Weights of a small multi-label audio tagger.
Model: 4.31M parameters, mfcc input, arch tc_resnet, activation celu, depths [3, 3, 3], widths [128, 160, 192].
Training: muon at rate 0.0036, 12200 steps, batches of 128.
Data: trained on short read English sentences (LibriTTS-R), 26041 training examples, 60.0 epochs.
Rows from block 5 of a small multi-label audio tagger, named by matrix and row number. Rows with one number belong to one channel. Each number is 128 + 32 x the weight over its row's rms, rounded and kept within 0 to 255. All counts start at 0. Numbers have three digits each.
After each channel's rows are labels from the 100 clips, of 14976, where the channel reaches its highest value: "strongest on" is what is common among them. Only what is clearly more common there than usual is listed. The data: short read English sentences (LibriTTS-R).
# convs0: first width-9 conv (model.blocks.5.convs.0.weight, 160x160x9, each kernel summed), inputs 0-159
# convs1: second width-9 conv (model.blocks.5.convs.1.weight, 160x160x9, transposed, each kernel summed), outputs 0-159

convs0.87:161094081134092092183159148138168142137212091109116120090134157118156149139196093100099170130124106136124140147081163174120100096174060105152071122089140126167129101120107153123195142129112105084168100103058085139162129179141156141150121086127149169079159076142135115142120126153092125118133080133150143110119149132139057097096081156127148111074121161111160094125161159097174176179081148155184135112136138061089113138081097130151075210118089096149156168122101148096150092159130140
convs1.87:084062095099060139129118150097203097129134126105113097143082151157175092083094109179171171102142158106145087092147131146115161177162119149153146132106132157115103134125117114099095123116124052174102101156047114067145131104200115172199111156111083139098127141127173112133094150111115149081127053121123130162127164153102114157083130120088159145118105180151147121163132110151134140090139098144121112129164194036122165146124129159143095107137106159116123154078093192083146141178130078
strongest on: the word "be"

convs0.95:116179116149113151082104118118068106089114104160129111109069134111157146140141079164101091142115079109126137139080086134127100130109086167110145131078085127123097116129113072147153109189161094125153152121193162077124121203130137158169139160096076101097095108158107157155153099128023132139105092112109153163133137112055114128104152150138122080119152109092157099091150123157125106174140132107125156129181052106124178054160147145068156104085115225147170125163125126096095146154155099
convs1.95:105164154119077130089093116117109125180122112089098117164097148061120158068109058138057158143124116077111095125092132152149132198132124148113171127115077126114109113119113096106110181097128160106201059128127173105152105104174167212176128104144092058120137145170100209134085154141097206144118104067079154125111082073101128133122120135136143118152113070126147148148157097140165162131114093099108119144142099139124092063167149134100133112116137196144103132126155111110094148148126088
strongest on: the word "to"

convs0.8:208138091138127092182100132110192092160127132153130088078118114089131150139117146155196105165164127118096150153089122143101134115124129152127104131137146126126110094121064143121205113090100169192100154126082142147122122082160123119128126140108165133176144037133144117173148131128137144112143126144154073159098095136164074027112077105134102113139102112096134109080128121160159131114169136156073125103129174174126171168131131188163138070185110177115189101123130131130054092070173139
convs1.8:167118209126131119122079173138075078057127109144189120114120146120100137145136108101109124050120130126110119182085132100158131160142135078112179112115127109109156107152169123123141159121074063134155117168072165100097107083137127112137154101184122075136120103131139177105080127172179172158132136123113140156117077132131146086106135174167088085131116173065144139230123110151085077173149110108142181135149167154129093108180130112097110139104141114163095113151072135156098143105131213
strongest on: the word "no"

convs0.80:157152106130171106104166139161067149107089186099074124111140060115111147105149137109129142136143128096146131124169104101048115125123155089132102101109132194174144154103135106139098124177132127108111186114148155110157139130210124111149102100080147097110118067119106098107086133158076117120143134128106102141126147160103082120110109134067085174156085108139142100099143113157141185183116166140132093118155158146152153121148206177159190132046149140173115109167053095055127135050092118
convs1.80:100185111136155125100170106141211149134056104113085131095118157122161109146218097082195093161115070149170156152159160123134106138105104128163123104130158132150124140136129117106093114139132148157104103155154122101129123124124158114201103201149133138102120147098121141092117093076133121160062115057112124108079118154104135081148159174102048070083084140146153103114189122162113156098132131099131096195191070104082092104099141142152188160118102152149133170155130130156158105113089140
strongest on: the word "to"

convs0.107:109165103110089129095140138117092133154068168123113126120114124103110123070117118081122158161087174100056125149201082204119071089105049091124134161118130155114138122111187095191170143142096175195148102142144174120114167151158171076132153111100186119136182108129124103116126124125139131134118152108124075149104126187132127153120164137118147134167156118157127179172149118128086162104126133126146138157125147115086041190145158118116102115144135089100017077122090109134119130155167165
convs1.107:117150157144177108138121174125107134162096176158103107122155050105110141129120110116124149131096167155116127154133161113200130042092134170111087148133155177105140148087090134095150096140118064086103050096108089084144105151195115109095123143112068161141143133143161160105114094137108126120121130152050139136142132138128138107127118109137158080093126191112089086088154119126020166102157142151107176134124154115185127094079086067129165131192143081134154133135081152131127165120203135
strongest on: the word "one"

convs0.18:115073031105137174119124200101103124129109157142083178105131053152078160163118139129134085154125063179110143123164149110155151085115112133074132101113110180090129202102069132087117124089114148124149095107145143130164089149125110135096131171143115124129150154153120153101161093146105096146187157106098149086072148173059148138107124136135166112165115163129176134116156173155184112134148074187115142102149077130140108124167137088193066086124149127121143183159113127121172109149158074
convs1.18:128148116102194214152166132127104158165170146144175099117136106133055093161146116124156096143145164076114138148150101146103129138095111119138102157103149133091089107102206144086209120099125120173127087082131118104153142081117129100125066091131125189126100139130138117123173074191097088168107178127146139140148106113128121111104122138124106147138157130116137149156104078140098156207165081078149157212130088215120119143186095144171155119152068110159129123120078139143118134162146067
strongest on: the word "be"

convs0.140:090095095166087148121147103166136141107094040145053138184109161101107151099124109123083121127037144100151105126124133117132091113161143141118138188127182130134099128146061133143191095158138141126135103084106066120159118101165161131130127096133141095122153130107131142126053169200186144139164147171120123143107164103136160106092097112142176110085091065122105143121126124150081153175159111152151098173074161148150169081153108169110079082184116151123044140147115146130176161115147096
convs1.140:165095138110172103141142139108090149090126096118105141147122155115150088105137119191136125119137094121129172110138132171119093179140092189139139096147062171171145150141114128152152115101110081130100120117101092152116099093127089107044077106125110116126053157082196099148088102159186121101160204093065079113073182116145165146066148104144150050126180150100155126109108131166123092174077125123161101128097181124140119121139106079118126145075141086086091133169132090155066153099136125
strongest on: the word "it"

convs0.127:137101118127106085141081126130155136107161154126075158042115130145100133172145138112129097119151116106094114120147158155083078125131151133180114129116157187155158188155118167154113172166125140182121149201150128111130083114088063151155144101091134162102099068149174109123114070148110126189079197092134141154167158078172074038149115147073058094151124121107114095155102104188164127080104194170131146147097150098091091115138144106129109106139102143110131173094127120136102122171119096
convs1.127:132059188148142169127055150124079129087130097168125093082126075130123128196213177129204122128184107128078136117127128118071164152127137139125143097146126139155141137162112146087103069197118093113125119089093144095113121160100093048160153161138136133122140137123124121109124107140126094070080090159137165097077119093104097066121130150142113113175116119142073111147091109084123098189165176125116144074114147118152089092148122187151097078148077133134154160159138095186125138103141166
strongest on: the word "i"

convs0.43:134058129111139107116164127123157129123130125199126143149035114102111115095169087132102141154108165127069115107099116108162085147172087115124113032069165187181168129139127132213158109096130156126081126142177160138171107183024140115154097138166152132117128088088120105125166098153151077134139136139085134107121118138127066142153095141153124075098141084113088153144125160117133109103099138150105159117141162160093082174131111123106154088158133143107127142154078158220157113136137099
convs1.43:172144128063136141142112096178130102105164103121136079075125120120123095112087122132149164184114135122072095106161111104143115222189125126140129163168129175158104107106159129068121113099112188135105161069133091138166149107132106142130113121100119144152180107111175122174087118086138097139181150188143075099091124109130112080144171120116075110145120105116075105182157127115148135098104149147163049143141194142182169203131180088119137085152124111131164072176096156113176086158122104
strongest on: the word "i"; the word "have"

convs0.79:130156085136084102129138131101122128124109121113051119105139133106139160141152117135169115114142098089186112108120109157202084102185123140096134143125158153036103057183099110051116195118127186111119136104144102152115104090100099100148103100098102137096147117161140183141129178150139161160107159113120150121142147162138127177183167135136159129079090101120139176154140114231144150092145125133168137092094145137151070168122084116180191146133086088084156166070128087082154160100128121
convs1.79:164158103124107049117094114147179107070121133085083151139137166114127129130172132087068120147147140144134146137115118135072157121127079143132147118143158153125129142095138087177067118094105172108153130208078163125140145111153131094224055115159063132114141139133144145101177156144144100127118159128112109151180123193133092116159097132103138117071086124083190176127091131132118089086152099086126131114126149117161152152076132149145133140184150129077137127058100139137167205042116108
strongest on: the word "it"; the word "was"

convs0.159:195134075117103155168171097124116117114090136121110105112159197101147166158110096092093074156092139086108154110117123133089093171121089139095080118163162143064125068183079133178139117123132129149120117126116129222144172138108155098123138100133131098131142114119097140120032134125103116118099123138189120119143108161143157158177103145143110135085133092116073148162135124111153055100207113104102166097106128127101103163128137144083089143209117110151196126135082166177123060126121077
convs1.159:164134062083110127096140128148122099130096046128119117130155128176103200112102170076099118099116127119067087081122143180111125199126126065100142133165133114044095094103081183122124131146089194134168111141053123099138172132167110133085099092051061142154118137120092120154130143157142133105137114183166171118123148110100108098126139141112163155162142080074150157096118169100148092089127135115136159115118196152122130168143170129100086130102096107143149039121150112089119118123135139
strongest on: the word "no"; the word "know"

convs0.126:105211092116081157166090138143137115143082133171127128075158103073164146142132127152118146132129155114175107096167147139071121118069088116088069061170091120108151192131106101145153140092196143132104092136096166090155178155148084115164133101107161156156088098084097054146158113107080123116116112118139192134169135158111106136109119133163108139178117137103144119105122163147108124098047150126169093116147147133172153165136058108142104105131187121207119139153108073132181124150157074
convs1.126:180138118060123151132117054131128120160063159144151101049105125107209176098125128114090116069095097193112131109186123098153167124051123172142130122184144115124118114104078046138128159131137148104097163183242114147084133058176090156134103154159141134131101138112100112150143103114097120116121111170103122123126112094061142110155176082095155135113123124125143118137078118151151130110105202100157148134127130110115150149177134171144162095059107096140142140116109115147104124132128123
strongest on: the word "you"

convs0.73:055131173127109174084106117164152164151094119101143110108128078082103094197108102128130135132169114134117110127139136088111087043168154102245137069127118063158138131143182133141099142119146112148127147115125132158055103107097160087122157108097109185115157072096106137125126184127039139071100083158157103037181104175115127123168123117105145038089172113155123126086127127160145135110136145153121118095124137109131138137168132114132140148173113124098122114135117094174154127122113138
convs1.73:128139121130088081134064084156128203131104106129185179143031164103077137167120114119116150067124164110105124135160128084163154074142138135136129089144151106174107104118141142061081093083116161143150188152144170157079099124146137142126080155173142117115205121115139137135167123079118139087080158131118140172133134148057065117159097131119155173105111121119128181086191200119151127119110180143130124078100154120107111095099126094131158123086067138125154148100077121144091080129162142
strongest on: the word "them"; the word "never"

convs0.57:072134131125112187109094182198203167126131129153118122117142128142047056127118097114111175116096132104138122155169143139123066153148155118148069095097169151182147136129174131133121114148094147126141119111128087134117177144105081113116166139075111071115122133157184126150105080105084147125138112121113121168118167154154124169141141184211144066162052125176129123138093106145169169080104090139098027134140138167101148167116120103167141144063115132114114123115152110152128075109083107
convs1.57:110170163089205134137172139133135104151156151131151170123144128100132101129118120158169162117223132093117110150163135067100153196127148075155082136210127139150091166125081141136115157142122125115139093122118129153111096147150101100182184089212147145117092127139117090190164123144138157108108163170159090188114140103086094091119163110116107134110102087184092165117135163164136118167169158139141195131087151145118103147093102190073148174154121076105154143136156144112209138087152128
strongest on: the word "one"

convs0.100:184184139144108145107077130073090154100143123172135140166123088136051091152178129165106121125012170090121112096198142125124121166130110155145108063151099164121162118140063157102212159091163149120146124131137105196131116147081124120163148097095118166093110089142131111165118102118077148157095162142116120099141129143154137097204172127175124112147090106124052130152149097159142139112123095162153119125077124108062091107127098153173152106125108142146083082122103151126155144148150081
convs1.100:148134193097122118140152130086076130148131076171110137151169117110076095184136113193074097161105121192175089136142148085135190136154091120201164118133104115071065132154129147108110151146177116093173104123189139122131077133123093118120135158125135170136153171150164163090174092106167112163107172128079168098061149155165107089058159099067128149094143144079067107158090154153119133131174132116126129092110100127085134098109117113145191173121151108181107108115109151122182144125117149
strongest on: the word "was"; the word "it"

convs0.55:114161070118039115181088179124069103088145056142128105115168186097134115153142087095145159163158121127176110096154138106173133114127167166085062126106149122106189106140119163129058110103129117150100153127174121149119132102150092133144087113157118092100120134134203126106163168161092113144070101105126127136135120053097155105161136157126106110140146164064155141112089149125154117134090106150092194160130128104098124073158110205155113149057165169136135084142153079124126110184144103
convs1.55:139096114119122083083107177170154060164120106103068145160136140085135116192135142119117130181090121105161136077135125131101111162164103085150115179108130112056112194107085158102138084080156091081080118068137090135157116158130133171143154082140117121111107129049189141111121160085038117122117139094078037131149160084164108087095144109130089092142152198078155107121102143138084098126114139143136151136150098106124149101164101131140141106114170158099156096176155092164152122108121147
strongest on: the word "to"

convs0.78:188081121106079134142170104135083135112219160116159095150140122126139126106135086097093088184088114136138127087129117117148086135168146019141130088127088142128107059161110172070188175130095122127144049151150080153131160137134111130180124117117144141094125128105140168128103120120105085178129126116217145112162119171113066151181144112115156116154147070087124187104121094129097170154156089153117118118122132138102169188120142151136134175142094163119145154111145113118173092119138049
convs1.78:154127115100118086113154115130159110168191098128147178144170079112093134071117199146106161126108147112149096092177155151121117188164155137196157101097146125049137139083151121138175129155132152161138130150071043111153098114169135147206198087140112190103154101127152123151108106178120127161151151060091138120123098068135141162140133097084126108128146093125115184189114104151124135090094138143112108141072142157147130132118137143130097081081097201115137150079115090101120129126178071
strongest on: the word "i"

convs0.22:133126107106184086135094072147166165069125082155121120157107118097127122082124080047093107109092048069134150117140107114079173023180125149082109148127118150165157134158147171130146177136182137116115124142091166200140111120140106093153137167128107117109129104122162124094074146119103155106143137156112112147102095123143132135096095169138166127131177104163105158069154130107145061122168138107140107153120076138147059124102118106103149145128136153222195146110075154157102139100113093
convs1.22:091140154116049091147132109106151090119108121147155148166155114118136111118153103085177096104162088172129128147131092173126144162157121117104089145142108164111064107157148140135172156152178120111114111131148112110151162130144132151183099168087121132103089090137160151089089088060076125158136091157198168093091103101181152132072108175175142111107217156167042171173121127126122144175093166141197127114098065159157153138111145142125077155136144173124108154069089087131121081099149119
strongest on: the word "about"

convs0.77:147193115117076145136059000121150140142117135079124148111081123130074203140139148064139143193160134134142098122117076111095120088151151165145136144141111136106117151168188143160143143115144158114109096115166177119130138121118101129097117103109111095126175160107153111094093109111092085170113077078134177123156136121185204144154100169202118131115112141176147149034144176114130163150127092126155135151144137079112135143105079090089114143103124184155085112166121115102133121136121144
convs1.77:113092151100075124171121142062103158125079159128150118130185092124092075124125140179075175164110114108148181059057113078133093108102158166144143110114075083088106113142117149150111135097160080137102103188103116178130129091125154131103084164118073160090104105063103171113105157100121100173063177079122109108147142112160121094122127129077130121140092163155081163099128171120110125104120103135134150104083195152144117118142101186132075167082130169077109132159130161091151129114104061
strongest on: the word "i"; the word "you"

convs0.45:164145116127159139139108161157126116136110089140155134090106143111115084077155143112129115142089128164089059150128074111130141106140120113154115088157067133158184132084134195105178193154096148106194121092106065106092109161158125141117101161156189072093121073160106163165087127126139101171096138114105141123180178102090093117157163116149195137099156116129156161153064180133102127097135123196165153115084148134157058110102120119090229097151124182114080122130171130123107105124130146
convs1.45:120109085169122127111135132077110119108123133130108119133133184152171167116111131107133119135056085124128120098149111087109106062105106133151090127181141036071120147085098117125157131117119101103101131045133076141129149165138196058076135101114122120115161080202135149168108173143192122117112100098092181139169112147097118135070102102119125196088087116129136152109165117144119100202152105043131125101123144114157087091151139101142132105131124162116096129133080128091051060134153117
strongest on: the word "but"

convs0.149:110076144139163147126133119130096092145151112111162132090133129142202105110108149094082107109143099096088097118112105148102102145122125107141032111097180144177148146124048093201156097130119052155136104116093130163120103113106138108160140083096123151115134092094133192144062086119053158110145085161183132130116176143151085099155089198089148149164158085133124082136123121176159162079178132090139107142109127096145158164168125087124114188125134049124133184146132145113141077116094106
convs1.149:061161130155141165128103122129108108069146122113185152178096168102204129129113144101083137149214119131078139084118160156145114190091147142120119085106126087132095099172077142118106103094109097143166085084120053118160113135117194116113116154120104136094136063105131091104113135168156156101135077216153160175192135144150128116164117094108160093194159122148111094192102095122127115098154213177103142173093122126141112171159125103103147132123140117174136160094090129127139104126105126
strongest on: the word "what"; the word "that"

convs0.131:103097140106035140130125131065156130131141169100124139176130109101104130128092180123072132099156171117089114095161109149093114161149112119137123053073111162027133128137073192144091062102079099112110154111108132126149157111134153125118114140102053150127111079118114126149086111120099138141167051158158094121084128125177094143119097094122123142159138184137184095126187148129136107144172154124151129144097114123117148137141181139088111154101196177140124105041100115170153121158087079
convs1.131:139087101143113090147112125180194117132197170133089135173144126119143150099157164131135181140188152084095153168134164129128142147153149092124130097132145099137120169185115150127108135071121052145058080147128179047170138169082159135143071078126140191058142143113104123147120109124135173120164082210119124137135161136149092166115123076142111138113128158101167096100107145103126167078123114084076148126139167098097118042127147166113134092160081175113166139117114147128159087125106162
strongest on: the word "i"

convs0.42:090188121129020105128138150103086129130142102143114172128131106091053123126123116132144112210107201085107109159146122142137130082105126146122097127125134132153182142096158106118096093127147101150096053116137117169156186179164111160112122108115142104138127112106106123107154156153097113097140088186108100117074154166127133137138178185189090183080105099090094144128155149165132101163101123147132097127112200130169178172139144071094105082150099125108094131118173151099087143190158199
convs1.42:114145080135076118089157070155138099099159161140131130130061127102095103148086117121146111186145116189131156145064093118151102115139132118107127153087124098134122120111154152105138123165125172146090096147113121140133157122181084145110129150151127142144081217131026084139113145149098187110125073107148117180078164066115153134100113115119139144090107095160154152117101109112134139055120165130020148126123105150105061147133146057125140141124104072142042134129066162100141131132165126
strongest on: the word "you"

convs0.125:101149133186150145120107137146170115171189115145174134151098140061103087213128120095102110079106149135116122162134161128105127101173137113170161090168111159142214105082098135107207160160160158127095115150086148113161170173121160142112122137141194141109094160124129130126089119116082145097049103169066093114129124141114126143109141102139150122083155132066146120124123162132151183157085113075136079105140101112107131080182075117083136104097132161097104135094142114099188108097107041
convs1.125:135066100187095132066101092129093113162178095151163103101107118064120111108067122111124109079083154127148116173142106115140085164121140178149174051127119128069113125065133122125113126147115132150087092132080127148119121156151142074084100109109198158164101210138084104153094117089148130100066099135105104104154068111110123152112169116151117123090108133097114086063125099091090119143131098079133137127096105115123149056144110109097095125152068133086137160139070105076126103116122050
strongest on: the word "was"; the word "there"; the word "she"

convs0.112:155148146138104096101159151105152093148151161168143145091114130115128075142094090114102134148102081102172109145143164167164161142181125159159099123130106045183120114114083114149102107135122073137127077105210158078169122106080132110148096142121123116103118176120135126122085165129086159103153174124054147188148146158069044120115138050186178145135138144122132113137099125179109161118083112111115088169162169148128142083124078123118096183174131167129139137119145095093217129175151107
convs1.112:118092114166146051179085115110111105085169099104141122104127104085121103134084121072120127158142093146162138151096113099125128129093119141125179139096131137143130115106146056120127077067149155091100103080128165110088118130130118095158172183114122112103115173138137093081070131130162151133095118148087130192119167115179078082066157097106154141148089083080077104081060094100061157085100067084088136074095097151125074059122116118102126100152139108167081115085107111154152133118149115
strongest on: the word "was"

convs0.28:120107167098066215101106124132148126127127069045105145141121086121108089088190129069077113099136161088137124119084102058142114121142091160117150113131102150127119129155176143126120221098145091116129105094114191086092137121142147096110116151149113126148101106122134109182096128124106125093146102126129116141125118194171129162203127166106111167167107112160076202180065144143101107202157115095110186100144155116121104168117136102103100140154116110078130161094157127125066096131141081
convs1.28:146075158154095141185119133179173119123134140124139066177127141143129104147188119117084098114179195140122146131122164163107162121175153159145114101130088149057144121110181134115156105087128080152103129159107167122207135106054156144168111152097127100037157124111104192167113106179153155116132148105138096107135144132088126149123135078075099164114155102132119139168122103141162114162116119117096184116162144142146052116055083127170108088082160157082159131112192118155146116110102067
strongest on: the word "what"

convs0.26:124154171161107171122112140139132118122135142133074082176190125158088103187184181106103133179102103121144141118117142107100112129169128104134118040157150141150123111153149147128162112174095141149165195157119154185089134059112133097066117101096059068136159117200095166156168107092080111141141087121102111114111143180128124074121114043147138103131200127120138105118093115176134153118154123120140104099152158112091185168145145111129151127121196078105140114098178158090099084107088143
convs1.26:152100165115132109125143181119137206181155118132164135172104138111062142124168130085191093128109108058127131112124121167153105123133229158105145112181138163150080112134124123146144103134133134140200117179096192118088097110095135169109123163089194063122128150084100229109136123133136138104119075117138127136123127133029124118114108132140132106162126126142128133148107174109051123125141115116088166132105131119100067141105132123071142123160120064093095132102117159084103129128119056
strongest on: the word "from"

convs0.111:056057188088133096124081150052152144159127122127160182122103131141157109182120115111135110125196118148126131112116135131126127155066070108125109128087168117160138133108126105129078098141129168125090127167170134042142124135083075086130079162158101169129083115125109111087106102127177135146117106143053122109138167192217105125144140135210124165133094143129174138127109144158190089199136109152111071136055109093159134088094092101132160122148176122129143105133120118118146139135147124
convs1.111:131155125174099177134089132142100119101126069110131200138146134082120121148186039157087129099114125090084140135118137163186129197120074147127082108077131121122170182118113047113121114150068104139081056053132126095184141123106105101152109141086148155091099160104115109102129131087093076129125110077127131186145142142152087182129108154121094150144155106130096061147053099048126114131136098108138121127092109151111118176142148164099165113122109133153111115078134148132131124098115069
strongest on: the word "it"; the word "said"; the word "he"

convs0.37:116173089112083124136073110169113096171132123143124122113124131052176159046186130132108111117125190136174149149149102110179180102133163156080108139100143126123164117111097188113090114132193135132115100110111090139079162152118108120150127156126072108119096042170136157100116109150085108120110108164083125106169127051112203156167147171110158141087190130119107131089111100084122132147073106122107135156149123134091130100163108075077128069131140128105135110100119148156027170138121100
convs1.37:118085093095132141195087102123086077205137100162148110159078133078110122029192147107164141104116144165140089193122119132130152136122171152089145136078144113165119154108175169125119132101097095154089106129092157064096156133148144109117110092141130123109126091159068123138155072173078131117143148134106124136165135114110181139167134127168154148082185124122137109097111165060189130160152145123114104155137116139086078147122119100151089113093078116152125086150096122184083161139087039
strongest on: the word "that's"; the word "that"

convs0.103:081115141120090087101142106080160100104130159077123078093127127079168162123146152165150130186135137118081106144140119085089081112108090140156103142153115135101140160150116165123094107098083094109138035104138171187131075130139207214048083115111116106159130050172115116135139113123115156146117082113124101140095186140129104142179148142140106116066103142130150080143138124155114142168172124111188128165124085115142031163128103150110149175164119129144162119107143155152073145104138170
convs1.103:122091114145097129168130169144206090131067134150140135087136142160121098162162130166083132170113176172164135081123185089142182127156117168097129116181115068137163089161059146170154178135069113149144101119166165168164146109127160148071092164122132163143105157134098100126092129111157099156176165208120104144129112153141079084153055119155169141152131198154138152109081149144144193176174163125157084109116132116107144119160129100131106109111088097165127095198123162106095114163122118
strongest on: the word "you"

convs0.82:141091134142163113138055115171130131088145158111054127096139103066129163139152104083159134112125133117148150134088142172093077071173188114173129122164133109127154181072144097128139085098142133118112067126126145154181117113136162148107082106158124176041081107174109086119083143057079149136156122123109122123163154114143175172124138227137143152124131097109137089057104158125119147111101119122169107141131090130155183099166115087106141125125064204117133116117120129074137098145078101
convs1.82:181136130146102160128080168147144170118176194121133130125083165095170165118170152151140147077091092132132158095116098133118103190166089168153134086102130144132153110153136098138176127104151141107136117109127118125140138151125105164106131132180174206080135135152119104095141111041096102161065127129093161078110104098146149078090048120147113114089128101149145109141099135184088148106077130119142065169116125124159130125087087123115097083135115239126070132101096158151194146135107065
strongest on: the word "i"

convs0.138:120096138101133096098127119129174114102155156155171097128151138108170111114100185082136142157138130167133118128140091137113145120202124109156093191099114111097132121123000092091140168128084115191112127127157042140085113083193167121142165134107120113130121126128135114116121107073100079171138121089136106070140128109128194156149118135139121105145173121086127102127148144108134116113099014071072154124118102155110164139131134137092148207112152119105096093164120167147073168137104076
convs1.138:149127083116163132117111159096131122173124119151159119103103154107151055060087116098084160147084156157174140126095118104121152119088159160115158068165113114127170128116071122111059119078122144176152192078075093157133077102116142069081107176163119070154127109097113137155143072096116145175103142163144189122135116142181094175200114150119153152131154122109093119122144111079126171132123090118108156171100161093115194197131129134122169171165159107137146109169134068171120129178165120
strongest on: the word "it"; the word "is"

convs0.110:107149166118099135144187139116143150139116084093117165116128122107173251168209100148145148117111141119124162140148121137171113079176109155172120143116125082093124126090084164138089101095098085148125057128116098131180102126134150131086141113127109140114144117138137094049119158129099179160093096137101139081110163156154155143107130160160145166102121154135104167124100094129102150115105154135064156163123175057119116136143127160178087144184105150115150014154095124093134114065146072
convs1.110:132151114094063123097143118091125110155051117111111170110067084104146211138124056106109122108185095094092119149131152101151115127154118210127180077059037112094136140135095119180121144137120117110131141162153120142124094117115109148114164072143150059129085098181154104114139110174072121134127145120100125100116115123104128141095120133069099118095085022133129098085108093072126096117136139162107179149128118114136113106125148087128130163096107093147080069086152093164152110119131094
strongest on: the word "no"; the word "not"; the word "know"

convs0.66:145124131085146152158080104094115113114123088114122130124104203117161166135090130062117089165109187079184117118094182132118124067103107059154089164100126102086138080157138092129128108123154067098095184081142107164112094110091160122159121044163096133095166098123181140059146152109161152109164174114086130165196132083180123100182134177162105116140148115138160106126154149159125151130134148105150101173162120151128179133135111117072131167139149141079089090146162165158113094069147110
convs1.66:063109139138137117082117124114171123113155113099141168127065133099137190119109133129143117181173146140158060121130068149137142121074092120110139138064137071125156130110102128160164148105125109097125150053064105127098097124114075140173167098113059121099146173113053070077105145072114101120112141145141072159107111120135140122136150142143069136165094171116096164165149101119159132185102132095096153108149126146178169154136157178129065132147173127095167162126081181128193059109143118
strongest on: the word "what"

convs0.46:164185114153103171174123176176123166105106113150105138136133148107144152095195139082118073166179149121157110118114134107100113044059128148146112153142156087077138100125093056151083109151109126119116149153168107151156125153148176132121111078158127093116147193143148133097114140128129130137118125174161111118172109106161150118183186166184063147159104093143130132130132135190079117051145108047062131102162154094115133138147076123121093136132181154115181068075127148181104133130128126
convs1.46:116161159141074172117055074057124113139175167126091099101119144151121193140104114107096117085130145156161137114121139175079145129087133159121128157125121059084143086145115089154125155127098158112119113157130101142204131121154172097136167141146110111122103109116105078130090089128148113162126072149093173084098146044145103106037139102067071101088067107134090130162144157133161126189073091116115173128139082108067142148110109079130125138102122113064133097140171117105117079128110106
strongest on: the word "is"

convs0.40:133098191124104096137133149132118120141120136117179140104123188107203097153099105146139111070105180105124146106165102085146129143124143183151058068126090111129173123125187157125062123131187128076103116040096173127136087140101084086104105083151164115127143185143122194152135161148088113163119108131056156115143139070161106116138076118103143172127159130140106118146099136169078123026148129139116084134112133168098130119158091109130117098140119081121109180172162156175104077122117104
convs1.40:066142101079119132165111079162096124102050111128153136153067164156162080160166142104187105049168143129134113115112076088181164137156134140130154080107109116082109104178150161120081141085126128097087126093119111105132078105108114127181075109113089112125185138145051186122112124124171149103144129183073123111187100104087068083086091155130114124194089077142138139174148141144137120131131136117125092135115130132098107144138112115160119122071089079134084149123062129124131097094113071
strongest on: the word "but"; the word "what"

convs0.56:147126134156079098150166176184124113146189085118080108110152136095173196170138115133129146117136106141128122158129180123086108197084127110071113075111206149098158149160102159095153147089140060168094102073112082110186192109176072127141120083160143113106101072133165065117129131122095122104089113066111110159065134149124182109172117141115069135117165119125182131092144135156105124181135100067114126159117120126113115071125101125155136135180103110126128124120135124149153108058130083
convs1.56:122104096166075113095174183161123080121124080143077069106145143139128238137132110092124097106111134095170099135137194117108142079138164162135144111104128092114096127129095106137085148083126113116110135130061118094168126116154109117128182103120098115110148082156109084129121156094152086117102072062074083139090085158127136092122129102117147068135136120090111164090105146168105134171139138045093132156130196063116112097106123102152109159088108149101182166120164059140138114125169072
strongest on: the word "you"; the word "know"; the word "don't"

convs0.156:145174122103003071126171094102082160154168105097139170129117082105121138067184164132083107186114107074115171144128129088126093110155133196088049110089149190128146132132156132129181096154116159172106151123102136096061113125153143099118101131078109128084116107151138109167126157099078176124136137118158117129117141139129142118095094093154130122104071144138178100090179080112152163154118071150169128156116136138116137173132129070175125099105072102140118174132171117147151148175127096
convs1.156:152103074173101124143121113150101161133137137125145113115153143155157109126052114163143101153149142169130157169132117138109118108122113152124104113044165151211084111113130164136150111093105120147161171144079137174084103218139101108148139160147118101120158102157093125147141167203122181175191200063155166127106181127158160117116081158123113125180110119153092090157077074154158140143124084157088118151129030131142120146176166086136103125108142138104099101146212142117134161139128126
strongest on: the word "with"; the word "little"